Weights of a small contrastive audio-text model: encoder norm layernorm.
Rows from block 4 of the audio encoder of a small contrastive audio-text model, named by matrix and row number. Rows with one number belong to one neuron. Each number is 500 + 25 x the weight over its row's rms, rounded and kept within 0 to 999. All counts start at 0. Numbers have three digits each.
Before each neuron's rows are labels from the 100 clips, of 14848, where the neuron reaches its highest value: "strongest on" is what is common among them. Only what is clearly more common there than usual is listed. The data: short read English sentences (LibriTTS-R). In brackets: how many of the 100.
# fc1: MLP up (encoder.blocks.4.mlp.fc1.weight, 768x192), inputs 0-47
# fc2: MLP down (encoder.blocks.4.mlp.fc2.weight, 192x768, transposed), outputs 0-47

strongest on: the word "you" (80)
fc1.257:497502471508481471472531476474523457532483481508488473486485496492495472458515556463511465534534484514460500497526438494482474453492478515475521
fc2.257:485524540492495548499493509499483466499515506516486517455502488499496475522487477545464521469478500479506508527481522465526485492485535536552491

strongest on: the word "i" (80); voice: male (76)
fc1.403:492517489517480547458544518490496498490487522480509483455471504503483499456501492486518471523512469508516494545527466453494469518517507492502563
fc2.403:521447505471477470501491511526535496533493534510510468560473513569509496507506503473460512518470511489493547496502508561526504516498487506473484

strongest on: the word "it" (36)
fc1.311:514512504473524479442498496517549512491493500514508485451501524475484539513495483555487515532562493466493559495491491545509501510454510494501517
fc2.311:488456449520466502503486498534543478470471476497476485460490542508499488448530525468498522479523557501519513478517498491536520496519480521544503

strongest on: the word "you" (49)
fc1.487:510463539556472462494526543497516501495490470507508493512537470515517475514484509504503506487488507476501565466468469494478497511481517496517539
fc2.487:470524452497502515510475523468550406533533521510482526508516500495514499517514496505487526465482519511461485481533495493497507501479472503507521

strongest on: the word "that" (26)
fc1.132:547527535492486454509536510504464523466516503467485517491480486507499486531507518468507484504516461526500514536482491513458458527500525491495491
fc2.132:500501505539513519516499512505506512511473495531457490508495485471559520525490538479499533526494542478492463462523520528520539495489459519463496

strongest on: the word "you" (39)
fc1.594:497501524527470503535491505556511514494518445516484476510535504497501517481530503484466488535449488465450496535516479521482487539485559502503498
fc2.594:505514506472499481528495488462496521507485570511507506501465493519483455504461522486497542514524514512550511467483507466513511519514480508504522

strongest on: voice: female (92)
fc1.97:499508507543510494527494506488443487488525495483496493487506486475530453505480518524437523482511519462507463495514521500466491467486523530467472
fc2.97:504495516495523522494469513531524538532529525455540479487507562441494473494512519506522495509489500490474471482510524527494492513490516513504496

strongest on: the word "it" (30)
fc1.493:552490509496481485542517458514514504520467492500502520499512532469566499479512480535487498494545473469524464459478498504520523511425511488488497
fc2.493:508439530505453500507470522543522506484537486521528493443494527507453514504499490453543501497513514499529508436517425516498530515533495515509496

strongest on: the word "i" (51)
fc1.51:524499470475502484473477486477505478483502522506479493493513533452511492510500487543505476475527529526451540517520498498529515467523505478523529
fc2.51:490506477473468545513531502518494523535460483501504487492504488538496508509551501469457507502514468437537460497517500480483493510453493522511462

strongest on: the word "i" (51)
fc1.616:481472456478502505527516480479521481522509474520467530450494509510503518511516487518479436510536510508459539543470549488462474550439505470522451
fc2.616:508566501516508486477505498476501498503490486490510490510499507504516502465506486480488506518477535532548469471514485487533508475510511503542511

strongest on: the word "it" (33); the word "what" (30)
fc1.694:430545532504479489505493506507543544480511529493521454460482537499489508474461492493519549508513479528503494480510484486462501499462524536502496
fc2.694:517488444579538505449518494490485443536511508473461520554514525471481508532487499505486466468467507515506488525504498483505499498506488456531474

strongest on: voice: female (84)
fc1.105:497508489505464455512509520482508547503469515471496554511521510509500461473453490509455531475543520496458489544485451510472485523489501506502524
fc2.105:470475557492541497543485490522479458522532453509512493438492514530471516489503482499555524508493497491478524503491481477485499456484510511515478

strongest on: voice: female (90)
fc1.190:538446504523483472459488489500522552522492461468508499476532523523471475475494489508538536503499458510500522505489532490499521548503497493506510
fc2.190:491529504487528511528546494496508483473480446514502518486470508483507503512536514505506495514497517532528517504510466500523469475484495524455463

strongest on: voice: female (84)
fc1.745:491488516503479452509495449512499520531509493498516503475507552507508462483496500523489505510498566491497501519434479485516471492500547501504514
fc2.745:530488430543510530506526514519468511489512505496506486515489505503533479512505527494519471498545448542482489497548520493494492513487447480508463

strongest on: voice: female (87)
fc1.101:466500485491475454513478486483442536482493504462490520497503484511513498492496515480509502521481555472512498558516490497493479505559482554504492
fc2.101:462466529519482524474517503475557494526483522498498482527519497527515505501539486513460460545517445454483483466474525547525558509469473490490514

strongest on: voice: male (71)
fc1.474:486527555514495489517517460515478524504503522462484550472462496495491474482531485507493504507443488491486512496527552449534452495506527479478541
fc2.474:509462590522532482509505500495469486463484476486498472483519517547523512511482510527531499547499485545529517472456490531504509531517534470467479

strongest on: the word "that" (39)
fc1.274:476486471546486466493492498540473454482473485515486517499517482515488430520499562512486466509524479505505461491511489503496481482545478493506486
fc2.274:459529541455522514517505472473478504501518525467528519489522537481493508510507518527494509486468521535502489505520535475488508509489524475498499

strongest on: the word "you" (46)
fc1.382:468493482495505524496519537518489532534486458516502505449478541511517489500524494493481497530494523524481517494529515488509485464459500514471474
fc2.382:529490518484507512489484525494504537514530499465497504487517528497488545511504494492519503505472425490538502544511513522478553566486459523513494

strongest on: voice: male (71); the word "she" (52)
fc1.608:530505484540502452481467455524473514503519518528515533531552464504489488500497469472476498510524446469558505501508501499522474517498505499501512
fc2.608:500518505475523511515541512492526512457532497539502526464516535503492510458485531485484517483466462534533538476525460493508505488496484531479480

strongest on: the word "you" (60)
fc1.496:505486516510556476472518496478534509499499499467489518481530498507526459523542484429488533494480507471458525474509533520476488528485494462492490
fc2.496:487544463530514504482490557513487485510531477522507483502506513502500513484454489549479505501542459496503481520496441490442482423475509480492520