python train.py --encoder_arch="transformer" --model="contrastive audio-text model" --dataset="short read English sentences (LibriTTS-R)" --train_examples=26041 --gain_aug_db=10 --noise_aug=0.002 --time_shift_ms=100 --n_mels=40 --hop_length=160 --input="log_mel" --spec_augment=true --win_length=512 --tokenizer="word" --vocab_size=5132 --loss="softmax" --embed_dim=128 --encoder_norm="layernorm" --encoder_norm_position="pre" --encoder_activation="gelu" --encoder_mlp_ratio=4 --encoder_head_dim=16 --encoder_fused_qkv=true --encoder_bias="qkv" --encoder_qk_norm=false --encoder_parallel_block=false --encoder_inner_norm=false --encoder_moe="expert_choice" --encoder_num_experts=16 --encoder_moe_every=2 --encoder_expert_mlp_ratio=0.25 --encoder_experts_per_token=2 --encoder_shared_expert=false --encoder_subsampling=4 --encoder_layers=14 --encoder_width=192 --encoder_positions="learned" --encoder_pooling="class_token" --text_encoder_causal=true --text_encoder_width=256 --text_encoder_layers=8 --text_encoder_norm="layernorm" --text_encoder_norm_position="res_post" --text_encoder_activation="gelu" --text_encoder_mlp_ratio=4 --text_encoder_head_dim=32 --text_encoder_fused_qkv=false --text_encoder_bias="all" --text_encoder_qk_norm=false --text_encoder_parallel_block=false --text_encoder_inner_norm=false --text_encoder_kv_group_size=2 --text_encoder_positions="sincos" --residual_init="scaled_by_depth" --optimizer="muon" --muon_scale="match_rms_adamw" --learning_rate=0.0017 --momentum=0.95 --nesterov=true --orthogonalizer="newton_schulz_5" --adamw_lr_other_params=0.0028 --max_grad_norm=1.0 --adaptive_grad_clip=0.1 --ema_decay=0.995 --max_steps=7200 --batch_size=256 --epochs=70.8 --lr_schedule="cosine" --final_lr_fraction=0.01 --warmup_steps=140 --weight_decay=0.2 --adamw_weight_decay_other_params=0
Rows from block 4 of the audio encoder of a small contrastive audio-text model, named by matrix and row number. Rows with one number belong to one neuron. Each number is 200 + 20 x the weight over its row's rms, rounded and kept within 0 to 999. All counts start at 0.
After each neuron's rows are labels from the 100 clips, of 14848, where the neuron reaches its highest value: "strongest on" is what is common among them; "loudest" is the band of the loudest frequency at the time of the peak. Only what is clearly more common there than usual is listed. The data: short read English sentences (LibriTTS-R).
# fc1: MLP up (encoder.blocks.4.mlp.fc1.weight, 768x192), inputs 144-191
# fc2: MLP down (encoder.blocks.4.mlp.fc2.weight, 192x768, transposed), outputs 144-191

fc1.347,222,222,226,210,203,176,166,196,205,189,196,219,163,220,205,207,216,200,176,198,204,215,206,204,212,188,188,170,197,159,195,194,229,201,238,210,214,180,204,192,182,210,216,215,224,186,207,203
fc2.347,186,164,211,163,151,222,194,190,195,200,197,216,189,180,193,149,221,192,216,175,222,194,185,210,192,178,215,213,243,229,219,209,188,196,197,170,186,227,195,181,183,209,199,205,185,211,212,218
strongest on: the word "said"
loudest: 4000 to 8000 Hz

fc1.132,214,193,175,174,159,227,189,212,223,198,221,200,187,175,182,194,190,199,187,193,191,237,205,158,183,204,196,228,189,217,194,219,228,185,216,206,184,240,193,190,202,238,214,222,222,208,186,223
fc2.132,215,217,191,201,200,192,172,207,184,223,177,189,188,201,205,206,203,181,186,189,177,166,219,206,208,168,219,178,228,225,195,201,194,232,185,231,186,201,200,189,218,178,174,213,169,201,229,199
strongest on: the word "that"
loudest: 500 to 1000 Hz

fc1.437,202,222,194,198,179,190,207,206,196,223,219,180,217,198,210,228,204,191,215,227,202,241,212,173,207,170,207,219,205,185,187,169,208,219,245,214,188,210,196,205,183,204,202,199,223,195,176,197
fc2.437,198,175,181,214,197,222,209,214,206,171,195,190,170,207,202,186,174,188,187,141,200,172,207,210,188,235,194,194,222,215,201,192,178,223,194,208,221,161,187,197,228,165,200,206,187,200,206,209
strongest on: the word "he"
loudest: 2000 to 4000 Hz

fc1.186,175,169,192,195,178,188,213,234,222,198,177,196,223,231,199,193,175,235,190,202,201,203,191,198,192,184,234,185,175,171,245,215,240,207,211,193,201,194,176,191,169,226,211,191,185,177,217,202
fc2.186,173,170,192,197,226,235,195,230,179,194,168,211,192,185,200,208,208,231,208,243,177,208,185,184,213,186,197,163,175,190,222,232,217,209,214,213,205,178,198,219,192,222,228,206,179,208,186,211
strongest on: the word "said"
loudest: 4000 to 8000 Hz

fc1.17,187,182,232,233,202,148,218,193,193,195,177,200,185,214,187,210,221,202,234,174,185,173,192,216,200,198,195,195,188,224,194,192,201,192,180,237,235,245,180,224,199,201,199,176,210,193,177,220
fc2.17,166,163,195,202,221,179,178,180,218,175,168,225,220,173,246,229,211,234,220,207,213,168,183,204,183,214,214,168,216,208,223,182,232,216,202,211,205,176,223,185,194,196,206,217,198,185,220,218
strongest on: the word "was"
loudest: 250 to 500 Hz

fc1.426,205,208,163,221,184,184,162,196,168,233,223,205,185,185,200,198,207,215,195,158,187,196,200,159,200,175,145,225,204,205,197,204,221,198,195,179,177,197,166,202,204,229,209,233,214,220,180,183
fc2.426,209,178,190,226,221,208,194,213,215,259,199,143,225,197,218,205,191,175,182,206,185,188,233,207,170,216,220,195,182,183,188,179,195,191,185,231,202,219,214,199,177,187,159,184,200,217,188,217
strongest on: the word "oh"
loudest: 250 to 500 Hz

fc1.606,160,168,164,189,182,185,193,166,204,205,217,197,198,198,175,180,199,180,199,225,224,244,198,236,198,197,225,231,213,176,236,186,221,203,219,199,189,226,181,198,186,195,217,208,202,198,201,197
fc2.606,204,173,208,207,215,194,164,175,208,186,189,189,220,204,199,189,207,201,207,235,190,212,179,240,217,207,201,182,188,209,183,200,205,210,187,251,219,201,218,207,203,232,212,231,213,185,205,234
strongest on: the word "is"
loudest: 250 to 500 Hz

fc1.117,230,196,157,203,199,194,169,198,226,196,207,238,184,167,217,192,192,184,214,197,180,193,238,199,244,169,223,202,194,185,209,203,176,231,168,210,190,176,195,194,230,193,225,214,189,176,222,211
fc2.117,185,204,196,188,204,175,182,224,220,183,224,206,190,156,220,215,188,202,181,224,227,201,182,220,172,212,201,218,196,220,186,196,226,196,165,248,152,206,192,224,179,238,202,176,199,202,180,194
strongest on: voice: female
loudest: 1000 to 2000 Hz

fc1.274,203,216,214,189,182,184,222,220,227,197,147,202,212,202,204,227,195,193,214,212,183,166,213,224,202,190,206,209,194,207,204,200,199,185,204,199,208,213,213,186,215,210,199,199,211,217,181,200
fc2.274,186,206,177,212,181,218,198,213,160,160,213,189,168,218,164,208,186,194,189,206,158,207,204,193,234,200,198,218,203,169,209,196,201,270,215,231,185,201,199,210,181,202,164,231,172,166,205,160
strongest on: the word "that"
loudest: 500 to 1000 Hz

fc1.450,196,217,167,211,196,208,163,198,186,184,241,202,228,186,210,194,192,176,200,193,201,201,247,219,178,217,231,210,170,230,207,187,167,198,207,206,192,206,201,202,197,230,171,200,239,193,181,175
fc2.450,229,172,181,197,180,151,210,175,212,231,183,209,212,194,192,220,174,203,202,214,220,200,176,172,219,194,198,203,214,152,190,205,207,183,177,204,209,183,160,166,221,187,205,219,204,194,198,187
strongest on: text has "what"
loudest: 250 to 500 Hz

fc1.62,197,202,173,188,200,151,181,214,199,213,222,163,190,220,217,219,204,241,204,167,159,209,209,197,180,261,193,200,196,230,192,233,221,200,219,224,178,176,186,195,227,210,201,195,203,219,194,181
fc2.62,233,179,227,215,189,199,234,199,169,233,174,217,142,212,224,208,177,162,195,222,216,225,190,190,236,156,201,198,194,201,233,198,177,247,183,191,213,215,174,192,164,217,199,213,213,197,221,192
strongest on: the word "and"
loudest: 250 to 500 Hz

fc1.701,243,199,204,199,206,190,192,204,198,191,196,216,183,188,184,177,200,193,219,184,180,212,193,205,197,191,200,178,206,190,199,219,203,209,219,201,204,200,192,210,226,176,188,218,188,208,227,156
fc2.701,203,190,185,172,209,224,178,211,212,234,231,190,204,199,202,234,243,188,203,242,222,179,211,187,229,183,204,252,169,193,219,215,193,216,207,202,180,225,208,184,213,198,192,178,202,198,159,230
strongest on: the word "i"
loudest: 1000 to 2000 Hz

fc1.228,225,203,198,206,213,170,170,196,256,233,178,187,189,201,167,204,201,184,178,193,192,189,220,216,200,221,184,221,226,198,214,207,214,196,191,200,225,172,186,199,174,232,198,218,216,197,186,191
fc2.228,203,220,230,193,180,228,222,204,192,178,228,208,236,215,230,170,200,202,183,212,233,204,223,207,221,201,210,180,190,224,225,204,183,209,201,186,179,210,178,206,179,175,177,195,179,189,194,186
strongest on: the word "of"
loudest: 250 to 500 Hz

fc1.118,224,208,211,204,217,173,184,213,242,196,197,224,180,200,222,182,222,173,184,199,172,201,197,203,205,200,243,250,206,182,182,209,186,220,180,194,163,183,198,210,217,196,193,218,203,194,169,212
fc2.118,222,198,216,186,224,229,180,180,211,217,198,226,196,169,236,231,230,251,224,213,200,174,225,221,219,159,227,199,175,216,164,216,205,195,205,227,193,194,214,189,224,202,223,219,176,193,246,164
strongest on: the word "she"
loudest: 2000 to 4000 Hz

fc1.688,186,208,146,225,173,202,187,179,220,188,217,215,183,214,167,206,182,212,191,203,202,228,216,187,217,212,205,189,186,204,201,198,204,185,207,204,198,197,191,246,166,213,174,191,225,231,197,207
fc2.688,196,181,155,215,213,183,214,216,225,228,170,217,228,209,206,185,179,169,185,226,209,178,174,242,205,141,211,205,215,195,212,233,236,201,168,189,202,197,221,208,197,202,183,209,177,185,189,224
strongest on: the word "said"
loudest: 250 to 500 Hz

fc1.19,212,201,207,179,209,186,170,169,196,203,200,148,201,206,177,218,180,201,216,211,183,200,209,218,188,222,202,235,165,203,186,169,216,181,204,208,189,180,182,200,151,251,219,194,206,177,181,183
fc2.19,183,244,197,242,183,192,179,201,215,214,178,173,174,206,202,234,214,231,169,179,200,195,195,205,211,173,173,171,183,194,165,183,211,182,202,182,204,229,213,197,211,181,202,169,175,211,187,192
strongest on: voice: female
loudest: 250 to 500 Hz

fc1.590,191,224,214,229,216,216,202,169,181,235,205,237,178,198,210,200,231,202,197,234,176,226,209,197,218,207,204,248,168,213,183,211,197,208,226,246,180,188,218,211,235,221,168,207,192,200,188,183
fc2.590,175,185,186,206,208,189,186,245,181,226,186,193,195,208,179,137,191,185,203,207,178,215,198,220,193,193,170,213,230,192,212,215,165,207,219,173,200,212,171,207,159,168,221,206,167,220,186,206
strongest on: the word "there"
loudest: 250 to 500 Hz

fc1.250,195,194,209,158,217,232,200,176,193,199,180,178,208,226,183,218,198,208,205,229,183,202,206,207,225,192,186,146,199,197,219,206,231,205,201,194,194,215,150,212,195,209,170,191,190,194,193,213
fc2.250,215,197,178,207,155,152,223,214,192,187,232,208,190,193,186,222,172,213,229,185,208,174,191,180,201,229,209,214,204,207,192,186,183,170,210,211,231,170,222,220,198,226,198,202,156,216,199,176
strongest on: the word "and"
loudest: 500 to 1000 Hz

fc1.462,207,188,171,177,178,216,217,196,190,204,227,202,196,215,200,241,198,212,206,204,183,189,185,212,200,200,206,207,205,194,220,171,198,234,209,187,233,200,190,188,198,188,239,198,228,191,197,201
fc2.462,174,206,189,197,211,173,208,224,206,185,197,232,197,195,196,219,224,183,236,222,219,203,217,213,224,194,207,218,242,210,230,199,196,192,172,188,211,209,196,209,205,212,185,165,174,211,172,234
strongest on: the word "was"
loudest: 250 to 500 Hz

fc1.176,203,177,171,195,201,198,164,190,188,208,224,195,170,208,191,217,196,213,219,204,176,188,247,213,178,239,200,194,170,195,206,181,206,220,237,182,164,217,185,204,186,202,199,213,190,232,197,181
fc2.176,204,181,223,202,186,227,193,201,205,220,221,198,193,209,210,206,182,180,179,208,233,169,202,186,221,205,194,180,178,186,191,203,184,166,209,182,241,196,228,216,205,234,195,230,135,176,192,182
strongest on: voice: male; the word "i"
loudest: 1000 to 2000 Hz

fc1.493,211,195,180,195,219,160,229,175,214,205,203,189,202,221,170,199,206,215,170,175,200,234,168,201,184,213,185,242,185,208,205,168,213,198,188,176,200,216,197,214,198,189,204,209,180,192,175,193
fc2.493,201,203,211,208,167,211,224,237,229,192,217,221,188,193,224,188,198,188,207,191,213,211,223,208,219,226,196,212,214,218,191,208,169,234,176,211,213,196,161,200,202,191,212,220,187,195,179,187
strongest on: the word "it"
loudest: 250 to 500 Hz

fc1.422,164,238,189,220,201,194,205,193,194,203,177,223,191,165,183,197,211,184,188,213,196,200,203,195,192,215,211,199,194,220,193,189,210,208,232,201,198,204,177,226,203,184,198,178,226,214,220,164
fc2.422,189,199,191,198,211,202,210,194,206,233,167,211,234,211,176,182,198,188,174,183,181,213,223,167,181,194,226,207,205,213,207,223,213,191,192,214,199,202,218,181,192,209,188,205,214,172,151,205
strongest on: the word "i"
loudest: 250 to 500 Hz

fc1.702,220,232,190,221,192,241,189,185,219,234,203,206,197,210,183,162,178,201,227,191,191,180,157,188,201,184,215,204,164,205,253,173,190,209,173,197,176,221,194,198,199,172,191,185,177,227,225,194
fc2.702,179,199,210,201,185,174,196,221,191,213,185,194,189,179,235,224,208,210,203,226,240,206,211,183,182,226,186,193,219,191,172,208,233,199,195,219,236,189,215,151,210,224,194,215,246,178,178,216
strongest on: the word "was"; the word "it"
loudest: 250 to 500 Hz

fc1.657,174,198,203,201,212,213,206,233,216,233,174,217,187,208,184,219,204,181,199,195,176,228,183,196,210,171,204,220,190,190,210,218,221,220,216,201,204,197,183,255,215,182,218,201,198,186,197,229
fc2.657,233,179,188,202,181,206,244,180,200,192,164,251,221,221,196,183,220,227,209,197,196,211,198,199,245,222,182,236,205,211,207,177,223,219,250,155,218,222,187,205,187,192,220,222,201,192,213,169
strongest on: text has "what"
loudest: 500 to 1000 Hz

fc1.322,197,201,183,246,228,195,183,194,218,198,188,231,212,179,219,167,214,184,201,189,195,203,216,163,206,194,202,212,192,182,192,187,199,234,189,246,192,205,185,204,197,235,142,201,238,180,199,201
fc2.322,210,196,184,199,221,192,216,183,212,236,218,176,205,232,182,196,204,184,175,230,175,239,185,226,220,233,203,203,213,214,231,176,267,175,199,180,170,168,178,216,193,194,184,202,165,221,232,194
strongest on: voice: female
loudest: 250 to 500 Hz; 500 to 1000 Hz

fc1.267,246,178,185,201,218,206,206,221,202,190,202,198,167,185,215,204,240,206,172,192,196,192,237,208,170,204,184,193,187,201,159,224,196,203,235,194,189,183,212,191,212,218,167,220,213,204,192,207
fc2.267,178,207,189,193,174,179,211,201,202,244,181,212,201,192,221,184,188,201,201,217,229,223,194,210,234,176,193,160,169,206,193,212,171,215,192,211,180,194,215,219,220,213,236,195,185,173,205,213
strongest on: the word "and"
loudest: 500 to 1000 Hz

fc1.43,202,177,216,195,256,208,212,196,210,190,170,184,232,210,213,182,160,215,186,203,179,202,192,177,197,225,215,216,198,197,208,198,198,226,163,186,204,223,194,187,192,204,169,213,193,206,201,168
fc2.43,186,235,185,166,192,202,226,239,237,200,210,230,229,183,202,180,206,215,218,218,187,192,221,212,247,176,182,202,206,164,160,203,169,214,194,240,196,157,194,206,214,198,214,183,187,151,160,197
strongest on: voice: male; the word "what"
loudest: 250 to 500 Hz

fc1.691,214,207,198,199,186,218,208,183,221,186,189,177,212,203,218,219,205,239,183,222,186,188,205,179,197,224,227,193,215,202,197,187,247,203,226,198,179,205,237,173,231,181,178,218,203,194,196,158
fc2.691,221,195,194,206,182,203,148,191,206,191,170,223,199,196,175,194,182,214,194,196,191,175,238,182,220,205,205,197,182,165,210,253,162,189,203,201,203,204,192,217,217,232,192,179,190,206,198,223
strongest on: the word "i"
loudest: 500 to 1000 Hz

fc1.473,217,176,239,211,210,215,184,203,207,222,177,259,166,194,190,207,178,212,221,158,196,200,231,224,213,226,221,179,209,198,214,200,239,195,191,189,210,202,217,220,204,200,212,199,226,209,203,212
fc2.473,170,238,201,194,174,229,201,187,180,187,180,179,229,199,217,205,231,209,236,214,187,195,206,186,192,216,201,216,177,199,198,196,191,195,179,190,183,206,197,223,188,163,181,195,211,223,217,153
strongest on: the word "you"
loudest: 250 to 500 Hz

fc1.757,208,203,205,219,192,184,183,196,216,216,202,203,193,173,183,226,210,190,203,204,178,182,217,188,200,149,219,175,184,240,178,171,213,224,212,221,179,185,172,200,184,213,240,238,204,204,187,207
fc2.757,184,208,144,213,207,204,185,185,186,198,192,203,179,195,195,180,180,202,196,195,223,205,191,228,217,218,206,201,209,232,222,192,200,160,190,173,209,200,184,183,199,194,167,218,179,204,193,203
strongest on: the word "what"
loudest: 250 to 500 Hz

fc1.605,212,213,213,190,205,188,187,222,224,248,177,181,186,199,233,206,197,207,204,210,230,205,203,215,200,197,199,196,169,249,200,193,192,179,212,181,161,229,210,213,210,208,174,219,223,228,191,212
fc2.605,208,210,172,207,186,196,242,178,194,188,244,231,205,197,169,206,211,163,178,199,137,226,202,168,213,190,198,211,188,187,209,206,197,198,216,176,205,180,176,233,197,183,223,195,210,180,224,156
strongest on: the word "she"
loudest: 2000 to 4000 Hz

fc1.254,196,201,194,202,252,200,209,194,185,179,201,224,239,177,229,209,171,211,195,193,196,201,203,175,173,195,206,194,224,205,211,199,196,198,187,198,176,218,171,226,194,200,168,198,227,191,183,194
fc2.254,224,228,207,188,228,175,170,203,224,186,182,208,220,190,191,193,160,212,232,222,191,174,186,205,226,186,200,220,152,205,186,194,189,187,193,173,203,198,204,191,176,173,228,207,212,190,212,165
strongest on: the word "we"
loudest: 250 to 500 Hz

fc1.532,185,205,201,222,183,199,189,189,188,185,212,208,220,225,180,192,193,196,218,219,183,210,187,220,195,203,218,211,203,186,208,190,200,215,176,195,181,221,184,242,203,205,237,203,212,218,221,228
fc2.532,216,196,216,232,199,182,203,191,236,223,172,211,197,171,173,183,206,184,225,180,201,218,199,191,212,214,191,125,233,202,198,227,198,199,168,225,184,227,214,208,217,176,184,197,168,222,186,198
strongest on: the word "she"
loudest: 250 to 500 Hz

fc1.373,240,193,188,198,193,246,185,201,221,196,201,186,165,179,175,200,201,221,201,211,203,213,219,233,198,197,173,189,189,182,234,176,212,215,220,201,214,170,196,222,212,211,175,199,225,190,222,167
fc2.373,176,201,197,193,156,210,212,216,201,184,206,204,216,207,217,195,190,181,199,184,206,184,248,242,208,166,200,226,180,235,235,226,209,229,203,190,189,220,202,154,204,227,189,214,180,198,202,184
strongest on: the word "not"
loudest: 500 to 1000 Hz

fc1.362,204,244,210,220,194,206,185,200,209,209,178,228,234,208,207,172,236,203,207,234,181,239,176,188,212,179,206,198,168,179,192,210,218,208,220,207,199,208,175,202,226,217,167,193,223,182,222,185
fc2.362,195,179,188,221,189,193,191,212,226,194,219,207,187,173,167,189,212,199,169,186,174,192,204,198,184,190,192,224,217,176,193,193,217,188,256,213,187,198,181,208,177,201,179,231,229,215,172,184
strongest on: the word "we"
loudest: 250 to 500 Hz

fc1.376,214,172,183,194,208,205,202,204,194,186,208,196,168,221,208,214,219,208,199,192,181,176,225,194,202,194,206,196,212,220,185,185,215,179,189,195,224,189,192,214,165,195,231,235,219,230,179,157
fc2.376,219,176,198,213,192,219,213,187,224,231,200,191,198,200,221,209,186,195,209,171,195,196,192,189,230,188,225,213,217,193,242,213,188,193,206,205,195,234,178,204,178,188,177,203,179,164,191,191
strongest on: voice: male; the word "i"
loudest: 500 to 1000 Hz

fc1.306,189,209,225,196,201,182,233,218,228,211,192,214,193,174,213,244,189,207,191,190,186,223,209,168,198,190,226,203,189,193,168,162,206,183,204,207,193,165,205,195,158,223,192,209,210,202,179,178
fc2.306,194,203,193,196,177,189,152,186,185,203,182,208,209,205,216,185,205,210,211,182,238,214,177,219,203,206,194,230,217,194,190,177,188,203,198,180,210,215,226,196,223,142,197,207,216,224,209,193
strongest on: the word "he"
loudest: 250 to 500 Hz

fc1.245,174,175,167,190,207,206,229,168,220,199,233,189,203,183,198,210,217,176,201,226,223,186,195,190,198,195,200,220,193,225,172,199,199,206,201,209,195,223,203,160,222,201,169,188,171,216,185,165
fc2.245,211,185,195,179,182,219,196,231,169,224,200,200,224,216,177,176,226,177,208,210,162,216,215,201,171,211,201,183,213,218,188,229,209,210,200,220,157,194,210,268,178,218,218,198,209,168,216,195
strongest on: the word "was"
loudest: 250 to 500 Hz

fc1.39,171,208,190,210,211,185,198,191,213,216,198,232,207,178,178,236,217,209,205,200,173,206,167,228,187,231,190,231,165,223,205,240,218,206,217,211,186,206,201,177,194,182,209,222,173,180,184,205
fc2.39,207,192,196,174,162,191,237,222,155,215,169,186,182,217,224,180,199,189,180,205,205,201,240,195,219,187,195,180,218,220,214,175,203,213,211,186,179,166,179,214,191,212,174,225,219,184,196,177
strongest on: voice: female
loudest: 500 to 1000 Hz; 250 to 500 Hz

fc1.287,187,232,191,181,141,215,189,206,219,193,170,214,223,222,226,208,226,192,207,197,181,187,197,193,165,205,206,209,185,189,193,140,199,215,248,195,172,205,227,169,204,222,183,193,221,227,184,207
fc2.287,215,172,197,246,215,185,217,180,207,198,228,217,157,222,185,185,189,231,198,202,213,169,199,212,175,226,216,216,205,179,194,187,192,188,179,212,199,190,200,220,205,221,221,208,173,204,195,204
strongest on: the word "of"
loudest: 500 to 1000 Hz

fc1.548,243,196,214,196,178,217,198,220,174,197,183,239,204,190,204,193,205,196,229,218,179,168,197,237,230,184,199,226,195,189,257,214,252,230,213,195,201,210,167,186,203,188,211,216,193,178,239,207
fc2.548,160,201,195,204,198,194,227,210,237,190,208,224,189,168,194,210,205,182,211,197,203,190,200,213,190,187,205,184,193,224,201,202,136,161,211,208,230,185,194,207,181,204,188,164,208,227,146,179
strongest on: the word "what"
loudest: 250 to 500 Hz

fc1.594,264,199,233,219,196,204,201,213,199,210,196,216,195,220,208,221,210,211,239,174,167,193,156,160,167,232,198,205,206,196,217,191,215,198,160,212,202,199,207,198,177,208,216,189,170,213,205,221
fc2.594,164,207,198,204,205,172,186,177,186,198,165,181,201,154,188,188,175,197,189,222,217,199,211,233,225,172,201,205,197,223,191,207,170,231,238,217,192,183,176,197,229,200,206,223,232,209,191,177
strongest on: the word "you"
loudest: 250 to 500 Hz

fc1.360,224,203,182,230,181,188,194,143,220,197,181,208,184,177,218,172,216,205,207,172,189,153,171,192,198,214,186,204,189,199,161,187,228,190,228,239,196,218,210,211,178,204,216,194,210,211,201,212
fc2.360,171,188,203,201,189,203,197,221,189,194,248,210,221,235,213,258,194,194,202,201,198,221,199,212,161,197,206,213,174,194,216,198,189,160,200,174,215,203,224,178,235,199,168,206,205,183,199,220
strongest on: the word "of"
loudest: 250 to 500 Hz

fc1.603,211,145,216,234,180,167,176,207,193,182,230,201,181,174,213,218,211,194,178,176,178,230,198,189,216,228,184,168,213,208,215,203,204,229,209,202,183,223,196,197,181,190,235,210,205,210,188,205
fc2.603,211,204,220,193,212,179,201,238,157,212,207,172,161,202,199,230,204,216,207,204,230,195,187,191,230,198,194,198,202,217,199,168,207,204,168,204,209,203,172,193,204,190,193,184,219,209,228,181
strongest on: the word "and"
loudest: 250 to 500 Hz

fc1.268,216,192,229,201,235,210,181,190,227,209,197,202,239,160,248,213,217,156,190,190,200,200,200,186,184,188,193,219,178,202,194,155,187,222,230,217,174,212,206,195,215,218,166,226,224,185,206,196
fc2.268,226,221,178,199,177,189,209,184,198,251,223,240,168,196,179,205,204,177,222,194,204,190,221,189,228,186,210,171,190,203,214,268,185,176,196,171,220,233,175,218,199,188,222,185,230,207,195,174
strongest on: the word "she"
loudest: 2000 to 4000 Hz

fc1.582,219,192,193,229,230,198,208,217,198,212,188,223,195,206,166,187,206,188,206,169,190,226,174,200,160,208,256,232,210,222,193,185,211,208,171,233,188,225,203,165,188,182,213,199,195,194,158,210
fc2.582,191,209,228,205,185,215,193,142,215,175,224,187,206,226,207,224,227,212,237,227,157,173,235,209,205,183,197,166,208,210,217,213,220,220,216,198,141,196,209,213,204,221,191,178,225,164,183,239
strongest on: the word "we"
loudest: 250 to 500 Hz